Weights of a small sound classifier.
Data: trained on short read English sentences (LibriTTS-R), 26041 training examples, 149.9 epochs.
Rows from block 7 of a small sound classifier, named by matrix and row number. Rows with one number belong to one neuron. Each number is 200 + 20 x the weight over its row's rms, rounded and kept within 0 to 999. All counts start at 0. After the name is the row's rms in percent of the matrix's.
After each neuron's rows are labels from the 100 clips, of 14976, where the neuron reaches its highest value: "responds to" is what is common among them; "loudest band" is the band of the loudest frequency at the time of the peak. Only what is clearly more common there than usual is listed. The data: short read English sentences (LibriTTS-R). In brackets: how many of the 100.
# fc1: MLP up (model.blocks.7.mlp.fc1.weight, 1536x384), inputs 288-383
# fc2: MLP down (model.blocks.7.mlp.fc2.weight, 384x1536, transposed), outputs 288-383

fc1.348,068,213,223,229,214,187,191,190,227,197,172,191,178,224,178,225,207,196,202,219,197,198,198,189,184,175,214,174,200,230,214,210,180,158,175,175,224,176,190,215,191,196,188,203,190,205,199,183,194,220,188,218,201,186,200,215,209,197,203,222,176,210,164,212,169,229,177,201,181,192,181,187,193,220,205,187,230,196,216,184,209,193,205,184,197,180,207,232,190,217,229,200,164,208,178,203,210
fc2.348,073,160,208,215,249,214,186,218,180,185,221,198,143,209,215,192,183,198,218,223,233,208,201,180,195,220,187,159,230,249,177,187,186,168,200,180,205,201,190,211,170,184,193,178,198,261,215,201,176,204,205,191,219,238,205,190,198,218,178,233,192,232,218,217,200,213,182,174,219,195,225,195,188,186,228,206,208,179,214,210,219,211,152,201,200,223,222,187,183,173,187,195,224,193,177,192,158
responds to: voice: female (98)
loudest band: 250 to 500 Hz (28)

fc1.732,100,191,196,229,196,195,188,214,192,183,223,200,206,158,205,228,213,213,178,173,202,216,181,243,190,164,197,182,194,177,192,178,205,185,199,217,216,203,188,197,195,207,235,205,203,181,182,163,201,176,154,220,197,204,213,207,206,194,216,230,178,203,213,195,235,201,227,208,188,193,209,181,227,217,198,200,187,179,261,196,206,179,196,195,188,194,182,183,214,214,198,182,222,193,199,231,206
fc2.732,108,221,198,218,203,218,197,177,191,215,191,225,177,199,188,202,195,176,197,177,206,232,228,203,228,201,222,189,176,222,217,181,150,200,207,197,208,242,205,203,211,194,197,209,209,188,156,189,161,233,192,183,213,215,172,179,188,196,180,181,180,211,203,215,230,224,212,234,203,190,202,186,206,195,210,199,206,186,154,189,158,219,189,187,180,215,206,222,197,243,231,162,188,219,222,168,210
responds to: voice: male (89)
loudest band: 250 to 500 Hz (26)

fc1.596,126,213,189,187,202,185,172,175,203,155,227,189,191,194,220,206,206,237,202,181,220,216,203,219,163,201,208,210,175,190,178,183,206,202,203,201,209,216,201,198,175,248,205,227,205,204,173,221,213,208,191,204,229,204,197,198,205,197,202,226,244,212,215,183,225,189,215,222,181,196,183,196,222,181,218,189,202,150,190,219,190,201,172,224,234,188,217,192,202,226,182,210,216,149,189,207,182
fc2.596,123,226,175,213,202,204,210,218,204,205,191,195,215,184,225,206,170,164,200,201,209,204,206,214,221,199,207,195,198,212,189,202,189,170,210,194,190,214,206,229,217,193,165,226,208,208,215,193,204,201,174,161,207,203,203,175,220,183,203,201,183,216,158,195,223,232,217,238,222,256,195,200,192,196,225,186,232,193,203,213,207,188,225,199,186,188,180,221,193,197,224,183,210,229,247,180,197
responds to: voice: male (84)
loudest band: 250 to 500 Hz (29)

fc1.625,147,221,185,160,173,201,189,183,208,192,171,190,214,214,191,195,180,192,239,217,203,207,158,199,212,210,201,201,176,172,180,171,221,221,210,188,250,182,218,211,206,213,183,187,155,212,224,207,192,231,168,180,203,220,214,203,231,188,185,244,204,203,220,190,225,207,204,210,231,214,219,153,216,190,220,192,177,186,191,203,233,234,195,208,198,228,219,162,176,206,197,213,240,219,186,188,204
fc2.625,123,187,205,160,202,197,186,209,207,172,204,191,211,181,185,204,204,197,184,215,203,179,221,171,200,224,213,175,257,233,204,220,191,224,189,211,215,207,211,193,200,243,200,198,200,216,180,213,211,200,165,165,228,180,226,212,184,171,193,177,187,191,172,199,165,166,180,194,203,198,213,205,184,190,198,190,217,202,198,205,185,184,226,167,191,198,213,169,174,212,243,236,212,219,211,181,197
responds to: voice: male (91)
loudest band: 250 to 500 Hz (29)

fc1.586,069,205,197,218,177,163,203,210,228,189,220,218,174,197,195,209,180,218,222,202,191,172,151,197,214,197,221,204,228,213,202,243,227,152,172,203,204,201,211,179,201,202,160,218,189,161,169,185,211,176,178,224,187,252,185,214,184,193,186,191,208,203,182,216,181,192,177,221,208,171,198,245,192,225,179,200,209,179,221,198,176,189,192,212,164,215,201,171,253,210,194,171,194,178,229,238,192
fc2.586,068,211,208,230,206,237,212,199,196,166,185,204,241,249,224,192,186,217,196,207,190,234,183,211,198,221,214,225,223,175,196,167,146,200,229,194,176,195,194,191,211,204,210,207,219,170,191,222,192,209,227,199,220,206,174,195,220,191,187,222,175,233,221,187,176,173,237,204,217,242,230,186,164,196,209,217,176,219,184,201,177,175,209,220,217,213,220,188,205,197,185,218,171,214,181,163,183
responds to: voice: male (98)
loudest band: 250 to 500 Hz (27)

fc1.230,121,195,208,232,178,217,198,183,199,177,225,186,210,208,220,208,256,215,170,206,218,185,190,168,171,178,193,198,185,208,219,208,187,203,202,207,188,176,194,187,192,196,184,187,231,249,210,193,225,223,173,209,214,161,195,222,177,178,214,222,191,220,204,202,238,210,202,196,206,203,179,242,187,208,221,175,222,214,157,212,221,172,152,232,181,220,220,177,198,192,198,208,206,220,169,195,172
fc2.230,117,224,213,215,190,206,193,187,235,206,188,209,206,199,206,180,173,180,172,230,194,191,200,190,176,186,208,198,194,236,199,215,223,201,186,222,214,197,174,191,171,238,197,219,218,198,214,222,248,207,198,183,191,175,174,185,191,189,190,220,226,181,170,204,202,196,215,188,184,218,211,218,195,188,239,196,210,181,228,189,193,211,180,210,226,209,225,187,195,212,168,199,196,233,191,202,194
responds to: voice: male (86)
loudest band: 250 to 500 Hz (26)

fc1.394,110,231,171,190,202,214,190,198,219,207,163,177,194,212,204,199,192,203,235,219,210,146,219,211,154,155,210,208,195,186,169,184,221,235,178,189,214,185,187,222,202,197,219,196,219,200,209,165,199,201,186,216,214,192,172,211,207,195,197,193,251,212,194,187,208,197,231,186,208,239,196,200,196,222,185,209,216,189,196,199,212,229,175,224,185,204,221,220,234,218,184,212,161,166,232,216,207
fc2.394,119,196,212,190,206,201,213,226,186,189,192,172,204,198,171,219,201,200,222,170,234,235,165,227,194,198,186,222,183,193,180,156,123,219,204,214,170,192,206,182,214,182,193,215,197,201,227,215,182,219,197,243,220,206,188,195,184,190,172,178,195,211,185,171,212,187,183,162,187,190,221,204,188,188,238,244,182,214,226,195,209,209,181,216,203,203,204,193,225,200,203,194,237,170,161,190,210
responds to: voice: female (100)
loudest band: 250 to 500 Hz (26)

fc1.545,064,210,209,242,203,220,178,198,211,182,170,217,212,207,177,199,203,203,180,154,179,227,224,222,233,211,212,209,182,240,221,241,178,226,204,186,166,191,183,180,203,220,239,226,238,189,198,209,222,221,212,163,174,187,227,212,214,182,208,183,225,166,190,184,196,160,148,236,208,172,217,246,195,183,183,228,213,195,172,194,202,237,227,184,195,189,199,225,222,219,210,194,185,195,208,165,206
fc2.545,068,238,201,207,192,185,179,177,185,197,190,176,186,181,195,219,160,196,198,183,209,200,216,212,232,205,196,184,184,176,225,170,185,253,175,200,163,181,224,179,185,230,165,191,216,203,210,196,212,231,216,217,155,197,208,191,234,153,241,187,193,207,183,158,191,205,204,212,205,218,187,235,194,202,199,172,173,183,240,193,215,201,216,195,182,194,194,219,183,205,210,204,183,169,184,223,247
responds to: voice: female (97)
loudest band: 250 to 500 Hz (31)

fc1.185,075,201,174,179,224,182,182,180,206,191,234,226,225,209,177,209,196,202,279,230,205,206,199,233,220,212,199,209,207,201,196,208,189,203,193,220,205,159,234,177,217,203,144,202,212,202,151,175,186,231,192,213,196,177,155,192,189,169,220,195,190,204,233,199,191,187,189,212,209,197,195,192,166,234,202,200,245,189,174,223,196,202,198,191,194,242,175,239,143,200,190,181,161,169,210,193,228
fc2.185,082,209,249,189,204,195,217,181,181,186,225,221,208,156,189,210,224,198,198,209,199,188,207,210,223,204,177,174,209,225,258,180,159,176,217,214,174,225,205,210,214,176,173,211,242,217,183,191,241,218,236,229,213,212,206,185,193,185,147,205,189,229,185,187,211,191,207,201,181,164,164,241,172,169,199,198,214,215,176,209,195,149,179,194,199,195,187,226,230,205,195,176,217,182,208,189,197
responds to: voice: female (100)
loudest band: 250 to 500 Hz (30)

fc1.84,114,207,214,208,212,177,181,159,212,204,211,182,231,179,191,215,185,227,172,196,200,203,218,190,223,213,193,201,197,152,196,187,192,181,244,190,209,179,195,211,201,208,181,210,211,193,217,226,195,191,199,192,167,207,222,215,247,166,199,195,205,179,220,207,208,196,199,206,176,194,218,193,188,214,192,208,191,233,157,206,212,163,200,212,185,209,200,181,218,219,165,178,198,175,202,199,191
fc2.84,117,196,204,189,199,151,239,198,211,204,212,166,186,222,206,212,212,202,181,182,210,167,189,214,163,185,168,209,253,225,184,199,178,243,200,181,196,196,220,175,193,182,192,194,212,182,184,187,216,208,218,203,212,185,179,185,240,195,183,206,162,193,179,213,180,211,211,231,197,199,190,203,221,191,193,200,177,205,178,203,202,170,199,208,189,216,208,168,181,207,187,210,186,182,209,194,177
responds to: voice: female (95)
loudest band: 250 to 500 Hz (28)

fc1.8,076,154,188,197,227,212,164,191,199,201,217,224,196,225,227,202,183,191,260,256,223,157,229,175,183,194,179,211,212,200,169,191,217,224,207,221,185,189,196,180,177,201,194,226,204,188,177,215,215,189,203,203,237,187,215,178,189,218,206,206,178,219,200,210,207,190,173,194,164,207,166,184,243,192,209,198,215,220,204,175,159,188,235,178,234,237,200,204,174,203,181,194,196,197,201,184,221
fc2.8,075,146,217,205,210,174,189,176,219,185,204,200,184,200,182,222,225,201,205,216,201,258,179,168,224,194,205,195,192,239,170,182,159,210,178,196,173,182,191,213,190,196,210,176,213,210,222,216,185,186,211,240,174,188,188,194,175,191,198,186,236,214,197,196,192,214,182,227,197,198,207,199,204,182,211,194,178,237,200,181,182,215,156,180,191,211,192,192,199,217,226,222,206,154,234,214,206
responds to: voice: female (98)
loudest band: 250 to 500 Hz (26)

fc1.534,080,221,199,193,170,191,201,203,207,227,200,203,203,182,208,218,194,194,210,206,200,216,177,206,189,210,199,236,219,199,225,227,205,187,156,217,239,206,213,186,198,219,221,171,214,178,200,154,201,176,158,195,194,190,193,205,197,184,218,188,198,207,228,193,209,166,215,233,194,213,193,210,197,202,215,215,192,172,214,202,230,199,188,167,203,239,219,227,235,210,210,190,227,198,199,197,208
fc2.534,080,178,214,196,207,217,244,177,214,201,210,235,178,177,223,187,221,174,190,178,197,208,225,243,203,226,195,212,219,168,207,199,199,233,202,229,209,203,214,181,156,204,191,207,198,170,216,203,222,213,223,173,184,187,209,216,151,185,177,208,156,190,199,213,233,232,218,184,194,192,187,200,203,167,198,209,184,201,219,181,164,215,194,200,220,193,187,179,216,218,192,197,264,201,204,175,184
responds to: voice: male (95)
loudest band: 250 to 500 Hz (29)

fc1.52,128,209,227,183,168,174,203,209,211,210,177,176,210,199,189,190,202,205,182,219,232,196,168,193,199,203,218,181,186,219,179,201,179,230,188,213,208,201,198,187,202,209,155,185,209,181,185,201,207,211,188,188,222,212,193,193,224,224,203,208,193,177,211,247,235,200,200,228,194,210,200,210,187,220,214,243,191,217,205,190,205,225,203,185,236,190,215,185,196,180,218,188,252,194,195,171,185
fc2.52,120,199,209,208,164,203,188,232,180,231,203,211,187,180,174,220,163,174,160,200,216,196,185,185,205,206,167,214,197,220,212,193,189,228,185,194,194,195,201,224,172,201,232,201,200,215,195,224,218,171,210,198,194,216,217,187,208,175,170,206,206,200,228,219,209,184,184,208,246,197,190,207,189,207,214,181,185,217,214,202,210,164,201,217,201,173,232,224,174,197,253,199,156,219,193,243,201
responds to: voice: male (92)
loudest band: 250 to 500 Hz (26)

fc1.28,105,233,182,214,218,198,187,218,189,176,220,210,241,203,195,190,203,188,218,193,191,221,193,202,210,212,193,189,186,185,199,180,190,194,199,194,213,207,153,212,209,205,179,190,171,207,194,195,204,218,201,202,171,213,215,207,192,177,193,192,185,172,197,202,227,193,187,207,217,186,216,169,193,203,183,186,174,194,195,168,189,215,201,162,197,176,182,212,184,209,211,197,219,184,186,196,198
fc2.28,107,182,204,200,225,213,198,210,207,185,218,187,218,196,234,185,208,195,192,175,195,203,229,220,174,169,200,185,219,140,205,209,195,205,201,193,204,199,222,196,196,184,198,235,158,175,215,163,183,227,217,208,196,174,222,180,197,215,229,185,224,204,186,184,223,188,214,235,216,203,146,175,238,173,180,216,192,186,224,182,185,249,202,220,211,204,208,182,185,189,191,207,191,223,178,199,188
responds to: voice: female (87)
loudest band: 250 to 500 Hz (30)

fc1.113,131,173,182,208,190,199,225,224,209,233,168,200,182,186,174,203,211,167,223,216,213,207,205,197,169,236,211,207,212,223,208,217,242,175,228,196,214,176,172,209,173,212,191,227,218,228,210,196,200,191,176,224,178,218,166,197,205,164,254,211,224,216,242,201,177,242,208,194,197,214,178,224,181,162,188,245,166,199,212,201,195,236,205,188,189,182,208,199,198,228,205,219,170,176,198,208,207
fc2.113,127,175,190,227,192,181,219,193,212,238,189,166,190,211,203,222,170,209,186,215,208,193,212,186,194,215,183,199,183,238,181,220,212,171,192,178,209,181,190,218,159,209,250,174,226,205,195,185,212,169,199,225,185,205,183,178,246,152,158,193,161,170,180,227,187,236,213,216,186,191,190,173,190,200,183,206,206,182,197,226,213,219,190,210,220,201,203,212,219,193,201,176,181,195,179,207,219
responds to: voice: male (95)
loudest band: 250 to 500 Hz (27)

fc1.228,126,205,202,202,222,193,183,217,210,188,188,216,152,192,166,191,203,198,222,220,225,225,190,219,176,203,181,191,186,223,216,186,161,194,211,203,194,223,203,216,221,200,200,197,209,201,202,233,189,181,208,224,231,202,223,202,187,208,162,227,201,187,193,201,204,217,197,203,214,222,214,160,229,203,212,171,220,160,202,205,204,211,203,207,170,170,193,183,201,154,210,190,190,229,238,180,199
fc2.228,124,191,197,218,215,216,172,185,202,219,171,215,195,199,188,198,210,185,197,209,201,196,182,225,177,229,185,180,216,172,192,192,236,206,185,230,226,190,199,194,222,232,196,217,187,185,238,183,199,176,222,222,184,167,232,193,199,189,249,171,210,200,185,192,222,198,193,170,187,194,188,185,183,190,170,157,187,200,239,211,207,174,237,174,166,224,212,178,224,187,214,180,242,217,190,192,201
responds to: voice: female (100)
loudest band: 250 to 500 Hz (26)

fc1.336,077,179,190,160,204,196,217,199,213,153,199,194,163,199,198,184,168,185,230,188,161,224,168,203,214,252,190,246,183,189,194,207,221,197,164,201,210,200,184,168,187,205,224,187,218,209,170,200,196,185,178,199,148,222,208,215,210,206,193,189,186,203,189,193,203,176,204,205,211,203,192,184,187,184,200,222,226,203,211,205,201,217,200,209,212,209,180,195,177,186,199,236,213,223,183,203,212
fc2.336,078,210,249,203,214,182,183,226,180,206,203,197,201,212,201,203,210,203,213,205,214,197,211,164,203,187,199,224,240,203,195,216,159,211,195,227,226,178,208,191,223,215,179,179,211,182,208,195,179,194,191,203,185,201,147,192,218,195,175,204,204,231,211,176,207,186,190,195,185,217,181,203,206,180,208,172,211,221,175,172,172,206,216,223,212,202,203,211,210,200,213,199,178,222,197,214,185
responds to: voice: male (99)
loudest band: 250 to 500 Hz (26)

fc1.221,097,185,221,194,217,214,226,222,198,210,194,192,243,184,200,207,153,182,207,219,189,198,196,174,160,206,229,208,227,215,223,226,170,208,167,178,202,205,210,223,205,184,220,177,237,175,185,185,227,203,183,215,209,237,235,225,176,179,174,225,174,231,203,200,225,202,202,205,196,173,218,189,218,187,198,177,193,223,212,197,181,193,212,177,194,194,195,165,175,175,169,189,178,146,169,181,213
fc2.221,095,191,183,180,182,185,210,199,162,201,184,191,204,175,198,211,226,219,164,206,215,186,164,176,199,174,206,213,210,189,214,218,220,187,198,216,220,205,208,206,206,177,178,170,232,172,204,204,188,165,199,221,159,188,221,173,209,195,235,211,197,206,207,203,172,225,215,215,191,205,176,219,219,227,203,195,215,209,200,222,210,244,218,224,204,184,224,200,190,183,209,195,204,240,190,219,209
responds to: voice: female (95)
loudest band: 250 to 500 Hz (30)

fc1.103,103,195,182,228,187,182,173,204,214,197,175,186,199,207,180,212,187,182,204,238,219,214,234,192,192,215,216,196,220,218,174,208,188,222,217,202,183,221,173,207,210,240,172,226,194,233,193,207,187,198,199,220,213,218,172,207,231,177,211,225,216,229,164,215,205,191,230,191,195,191,212,169,149,180,199,241,141,218,198,237,216,239,230,205,236,195,183,194,192,201,204,188,226,171,207,194,176
fc2.103,110,190,208,205,162,198,222,192,197,191,196,197,236,206,190,169,216,194,173,202,224,202,175,221,207,190,197,195,178,198,197,196,202,200,207,173,179,170,177,196,201,201,222,182,188,226,154,207,219,179,213,152,209,206,179,238,200,188,168,178,186,234,201,206,155,187,191,207,178,193,213,214,194,174,153,178,148,210,218,187,253,215,181,191,177,202,204,240,189,215,226,200,169,177,225,167,201
responds to: voice: male (96)
loudest band: 250 to 500 Hz (26)

fc1.759,117,213,195,177,206,217,188,194,201,209,198,217,219,205,193,207,184,224,209,190,195,203,191,182,166,175,206,214,211,173,198,223,206,263,168,192,205,215,185,192,196,244,169,179,177,212,200,185,222,183,192,211,223,210,200,207,215,203,170,205,186,177,136,200,179,233,178,210,201,174,191,201,213,192,211,204,185,205,217,191,201,210,183,216,178,202,202,188,173,205,213,138,205,203,229,188,195
fc2.759,120,196,173,206,222,185,224,214,228,240,221,206,199,167,195,219,237,179,217,186,182,189,174,201,225,244,175,201,194,198,202,221,167,231,199,205,187,180,178,214,213,208,226,211,163,179,217,190,224,185,231,206,200,208,218,231,204,210,205,191,197,222,213,249,220,206,223,225,225,200,219,204,213,181,201,179,181,188,230,178,235,176,163,214,200,218,162,227,185,188,178,196,226,158,183,211,221
responds to: voice: female (100)
loudest band: 250 to 500 Hz (28)

fc1.411,052,195,178,177,197,207,207,194,195,219,189,231,189,204,216,230,230,254,198,211,200,175,183,181,225,225,199,220,229,212,236,201,216,194,214,214,201,191,177,183,221,211,181,222,185,198,215,205,177,183,156,200,211,195,226,182,222,219,199,189,192,183,190,179,231,204,202,228,192,188,189,192,204,190,188,186,213,205,229,203,145,158,182,200,208,231,218,184,235,183,217,211,221,194,210,191,203
fc2.411,060,191,181,185,187,223,214,188,190,160,170,207,176,223,219,198,220,186,191,195,189,219,217,183,214,201,214,190,220,199,217,198,184,227,195,193,217,233,196,205,207,190,197,205,251,196,211,193,184,186,219,207,205,154,196,212,175,189,192,189,231,178,177,175,174,213,215,175,200,230,202,218,198,212,180,201,198,175,199,202,204,204,236,242,242,183,188,194,214,216,197,198,189,220,192,174,187
responds to: voice: male (99)
loudest band: 250 to 500 Hz (27)

fc1.261,094,228,216,191,219,193,177,209,188,197,195,180,186,206,210,208,191,191,243,216,204,179,181,198,194,175,178,198,182,201,176,214,226,217,211,233,194,183,193,180,207,182,208,227,199,161,190,203,197,213,217,187,200,156,181,177,253,203,199,178,185,228,189,211,197,195,210,190,196,214,203,162,182,197,205,228,188,184,199,181,199,184,212,209,218,180,210,202,172,211,177,192,197,179,190,213,181
fc2.261,096,186,184,197,233,217,192,210,191,208,207,223,180,215,210,177,174,223,173,224,205,206,218,196,219,183,227,179,245,208,169,186,229,168,231,181,180,233,195,192,160,186,167,236,225,192,205,195,205,202,192,198,159,180,209,177,159,241,174,156,210,226,218,167,197,199,213,243,215,224,212,199,193,197,194,198,183,211,199,188,196,170,207,189,185,223,172,187,215,209,232,193,176,171,192,199,197
responds to: voice: female (100)
loudest band: 250 to 500 Hz (30)

fc1.730,074,243,208,163,182,220,196,200,182,202,147,197,206,198,198,181,204,192,204,199,180,166,230,176,233,151,205,209,204,176,180,224,186,210,195,209,181,214,231,200,186,188,193,204,214,183,223,226,203,227,247,197,153,186,198,231,212,161,176,200,208,230,195,204,210,170,207,194,182,204,209,230,179,183,240,222,193,230,193,184,164,202,179,229,203,175,213,205,158,217,195,185,209,224,229,184,204
fc2.730,079,217,215,222,188,199,201,219,218,156,204,178,196,180,219,180,211,217,177,197,187,220,191,200,167,214,173,199,166,195,178,201,196,202,223,209,194,207,173,184,209,176,192,177,247,213,246,207,191,200,183,185,216,240,186,199,186,201,241,185,206,217,203,225,186,187,179,203,207,203,158,195,215,212,202,166,190,251,201,209,172,181,203,181,226,205,211,195,185,225,215,215,222,178,188,189,225
responds to: voice: female (81)
loudest band: 250 to 500 Hz (29)

fc1.459,107,209,225,216,192,191,218,185,244,186,214,228,153,216,196,174,180,209,227,218,169,181,210,221,222,176,202,199,179,212,222,196,187,188,181,225,224,190,177,219,159,183,200,226,176,204,208,193,202,210,168,212,221,199,181,212,202,202,185,204,214,208,227,192,207,181,200,219,204,172,182,210,205,206,235,186,185,208,171,223,194,211,197,205,182,227,212,176,218,218,193,203,192,185,186,225,194
fc2.459,103,196,204,191,193,206,200,177,170,187,178,203,218,199,179,184,167,191,202,193,190,198,186,229,176,212,175,208,186,224,202,221,209,226,237,200,186,207,208,197,232,206,211,168,179,253,189,201,194,205,206,234,214,165,180,206,156,180,236,199,220,156,193,229,172,179,195,202,204,207,226,221,187,217,192,182,226,217,219,221,214,186,218,216,207,209,193,142,208,168,193,187,197,219,212,146,204
responds to: voice: male (94)
loudest band: 250 to 500 Hz (28)

fc1.525,067,217,197,206,229,180,183,129,213,223,201,205,185,188,200,207,154,199,226,194,166,215,202,218,199,216,239,198,206,165,225,208,183,196,202,188,192,203,191,192,197,215,190,202,221,190,205,203,191,191,165,208,182,207,223,236,188,167,178,194,188,185,215,238,214,197,211,179,202,216,179,226,235,177,204,176,213,179,210,194,216,198,211,179,172,175,191,203,208,248,205,223,191,196,178,209,219
fc2.525,084,213,210,233,231,219,193,197,197,185,227,199,159,209,213,170,212,192,200,235,164,195,205,203,230,172,194,172,177,203,201,228,179,226,193,195,202,152,181,225,193,206,198,186,198,228,203,190,207,201,217,194,198,179,189,207,176,191,170,180,181,200,202,204,182,184,209,258,172,190,203,182,192,186,200,183,196,192,202,190,184,208,208,203,230,219,186,193,213,199,193,201,206,192,180,198,221
responds to: voice: female (99)
loudest band: 250 to 500 Hz (34)

fc1.432,078,210,204,206,164,184,206,201,221,208,209,210,203,200,206,212,170,220,193,190,222,213,224,196,206,216,220,173,192,192,207,182,212,206,154,194,187,183,170,179,167,227,232,184,195,192,197,239,194,192,173,198,178,233,191,214,247,192,181,218,135,199,184,224,220,174,179,203,178,218,227,203,208,212,212,253,221,177,229,199,199,209,206,221,169,228,197,213,176,215,200,202,213,229,176,174,224
fc2.432,077,208,192,201,155,147,194,221,191,177,220,192,204,207,187,213,195,209,208,188,218,198,226,172,203,221,207,170,199,224,211,168,187,187,234,128,222,217,178,185,173,211,186,184,204,198,189,145,188,228,175,213,208,220,196,195,224,193,217,193,205,202,217,190,235,174,180,224,201,172,234,210,192,184,235,200,211,189,191,198,189,183,195,211,200,171,202,224,178,203,240,207,163,177,200,163,232
responds to: voice: male (88)
loudest band: 250 to 500 Hz (27)

fc1.442,063,203,202,187,184,195,181,192,201,162,221,205,156,222,240,236,191,233,170,195,193,179,193,202,207,235,204,208,208,157,229,211,190,199,208,176,214,163,208,212,176,186,199,213,206,161,194,213,212,195,192,229,197,198,204,215,197,194,158,208,188,182,180,204,190,219,214,206,195,189,220,182,136,189,168,204,210,202,226,196,210,214,173,211,197,170,185,179,232,181,221,248,194,206,214,186,237
fc2.442,071,213,199,190,206,203,180,200,179,202,228,202,177,183,222,197,212,204,216,180,178,197,202,197,144,164,198,161,176,203,208,211,220,197,177,156,184,196,178,183,184,200,161,193,200,175,229,186,196,196,180,171,214,229,212,198,194,200,177,224,194,203,221,182,213,195,196,210,207,172,206,200,197,195,190,206,178,246,182,197,209,193,189,209,213,219,206,199,207,197,218,211,195,150,194,243,178
responds to: voice: male (96)
loudest band: 250 to 500 Hz (33)

fc1.2,131,207,167,172,216,194,203,195,203,161,227,174,190,214,200,191,192,185,213,227,237,201,200,166,215,202,180,214,203,193,198,233,205,220,194,204,186,201,190,220,151,220,139,225,217,188,186,196,190,218,191,195,202,188,222,222,217,217,223,213,192,193,170,199,177,187,194,207,186,167,195,215,183,163,164,200,220,216,232,191,192,204,203,229,173,248,212,200,178,197,203,187,229,175,233,218,200
fc2.2,134,194,203,190,197,225,232,183,196,192,219,175,171,255,212,190,187,206,201,210,210,249,189,213,239,169,190,203,189,199,217,217,192,177,211,204,212,216,173,251,200,194,200,236,202,178,193,183,207,216,217,226,181,221,187,202,223,201,191,205,209,227,163,178,150,187,170,207,181,241,206,217,217,175,171,212,206,182,164,221,192,202,201,215,198,207,166,234,205,177,231,193,157,246,216,179,184
responds to: voice: male (99)
loudest band: 250 to 500 Hz (28)

fc1.225,106,214,204,174,207,182,183,210,176,164,181,195,196,201,181,230,154,201,169,168,217,216,235,218,204,217,182,178,222,186,159,180,204,180,145,148,237,237,164,187,172,184,205,198,186,201,232,207,220,195,210,198,171,177,207,174,216,228,212,229,209,203,187,164,211,229,192,206,251,164,189,201,188,207,211,218,207,199,177,208,192,218,224,223,217,197,195,166,184,180,175,181,204,215,205,196,221
fc2.225,107,203,198,237,173,179,212,202,223,212,199,171,205,203,193,190,222,218,182,183,209,194,178,219,207,210,191,177,184,233,155,193,164,205,224,180,194,206,179,196,213,219,194,172,182,205,189,179,242,197,198,175,209,187,209,220,222,211,215,183,181,218,167,187,238,228,180,186,173,205,227,216,208,210,179,191,208,224,206,169,193,214,229,209,197,204,205,209,226,212,166,200,207,200,213,208,216
responds to: voice: male (90)
loudest band: 250 to 500 Hz (31)

fc1.623,107,188,185,200,194,208,199,159,191,212,169,237,255,209,219,166,233,223,212,178,225,222,226,221,211,196,215,189,209,213,164,187,181,190,200,195,195,217,208,201,199,188,185,232,202,178,165,235,178,154,191,187,169,213,254,214,194,191,208,175,217,207,201,209,216,175,167,196,216,191,195,222,196,218,223,185,177,176,180,180,221,200,226,244,198,197,192,173,179,217,156,193,238,178,194,191,183
fc2.623,108,177,215,243,190,214,188,233,206,185,217,159,195,210,165,170,187,202,146,199,210,198,149,205,189,201,183,192,207,216,199,244,184,213,202,169,190,164,178,222,200,199,156,215,185,197,188,214,209,204,195,234,180,214,199,199,209,194,210,204,174,178,215,169,199,208,208,186,201,226,201,221,203,218,200,176,205,215,203,194,214,190,212,173,199,184,185,193,206,212,185,178,167,219,179,220,185
responds to: voice: male (85)
loudest band: 250 to 500 Hz (27)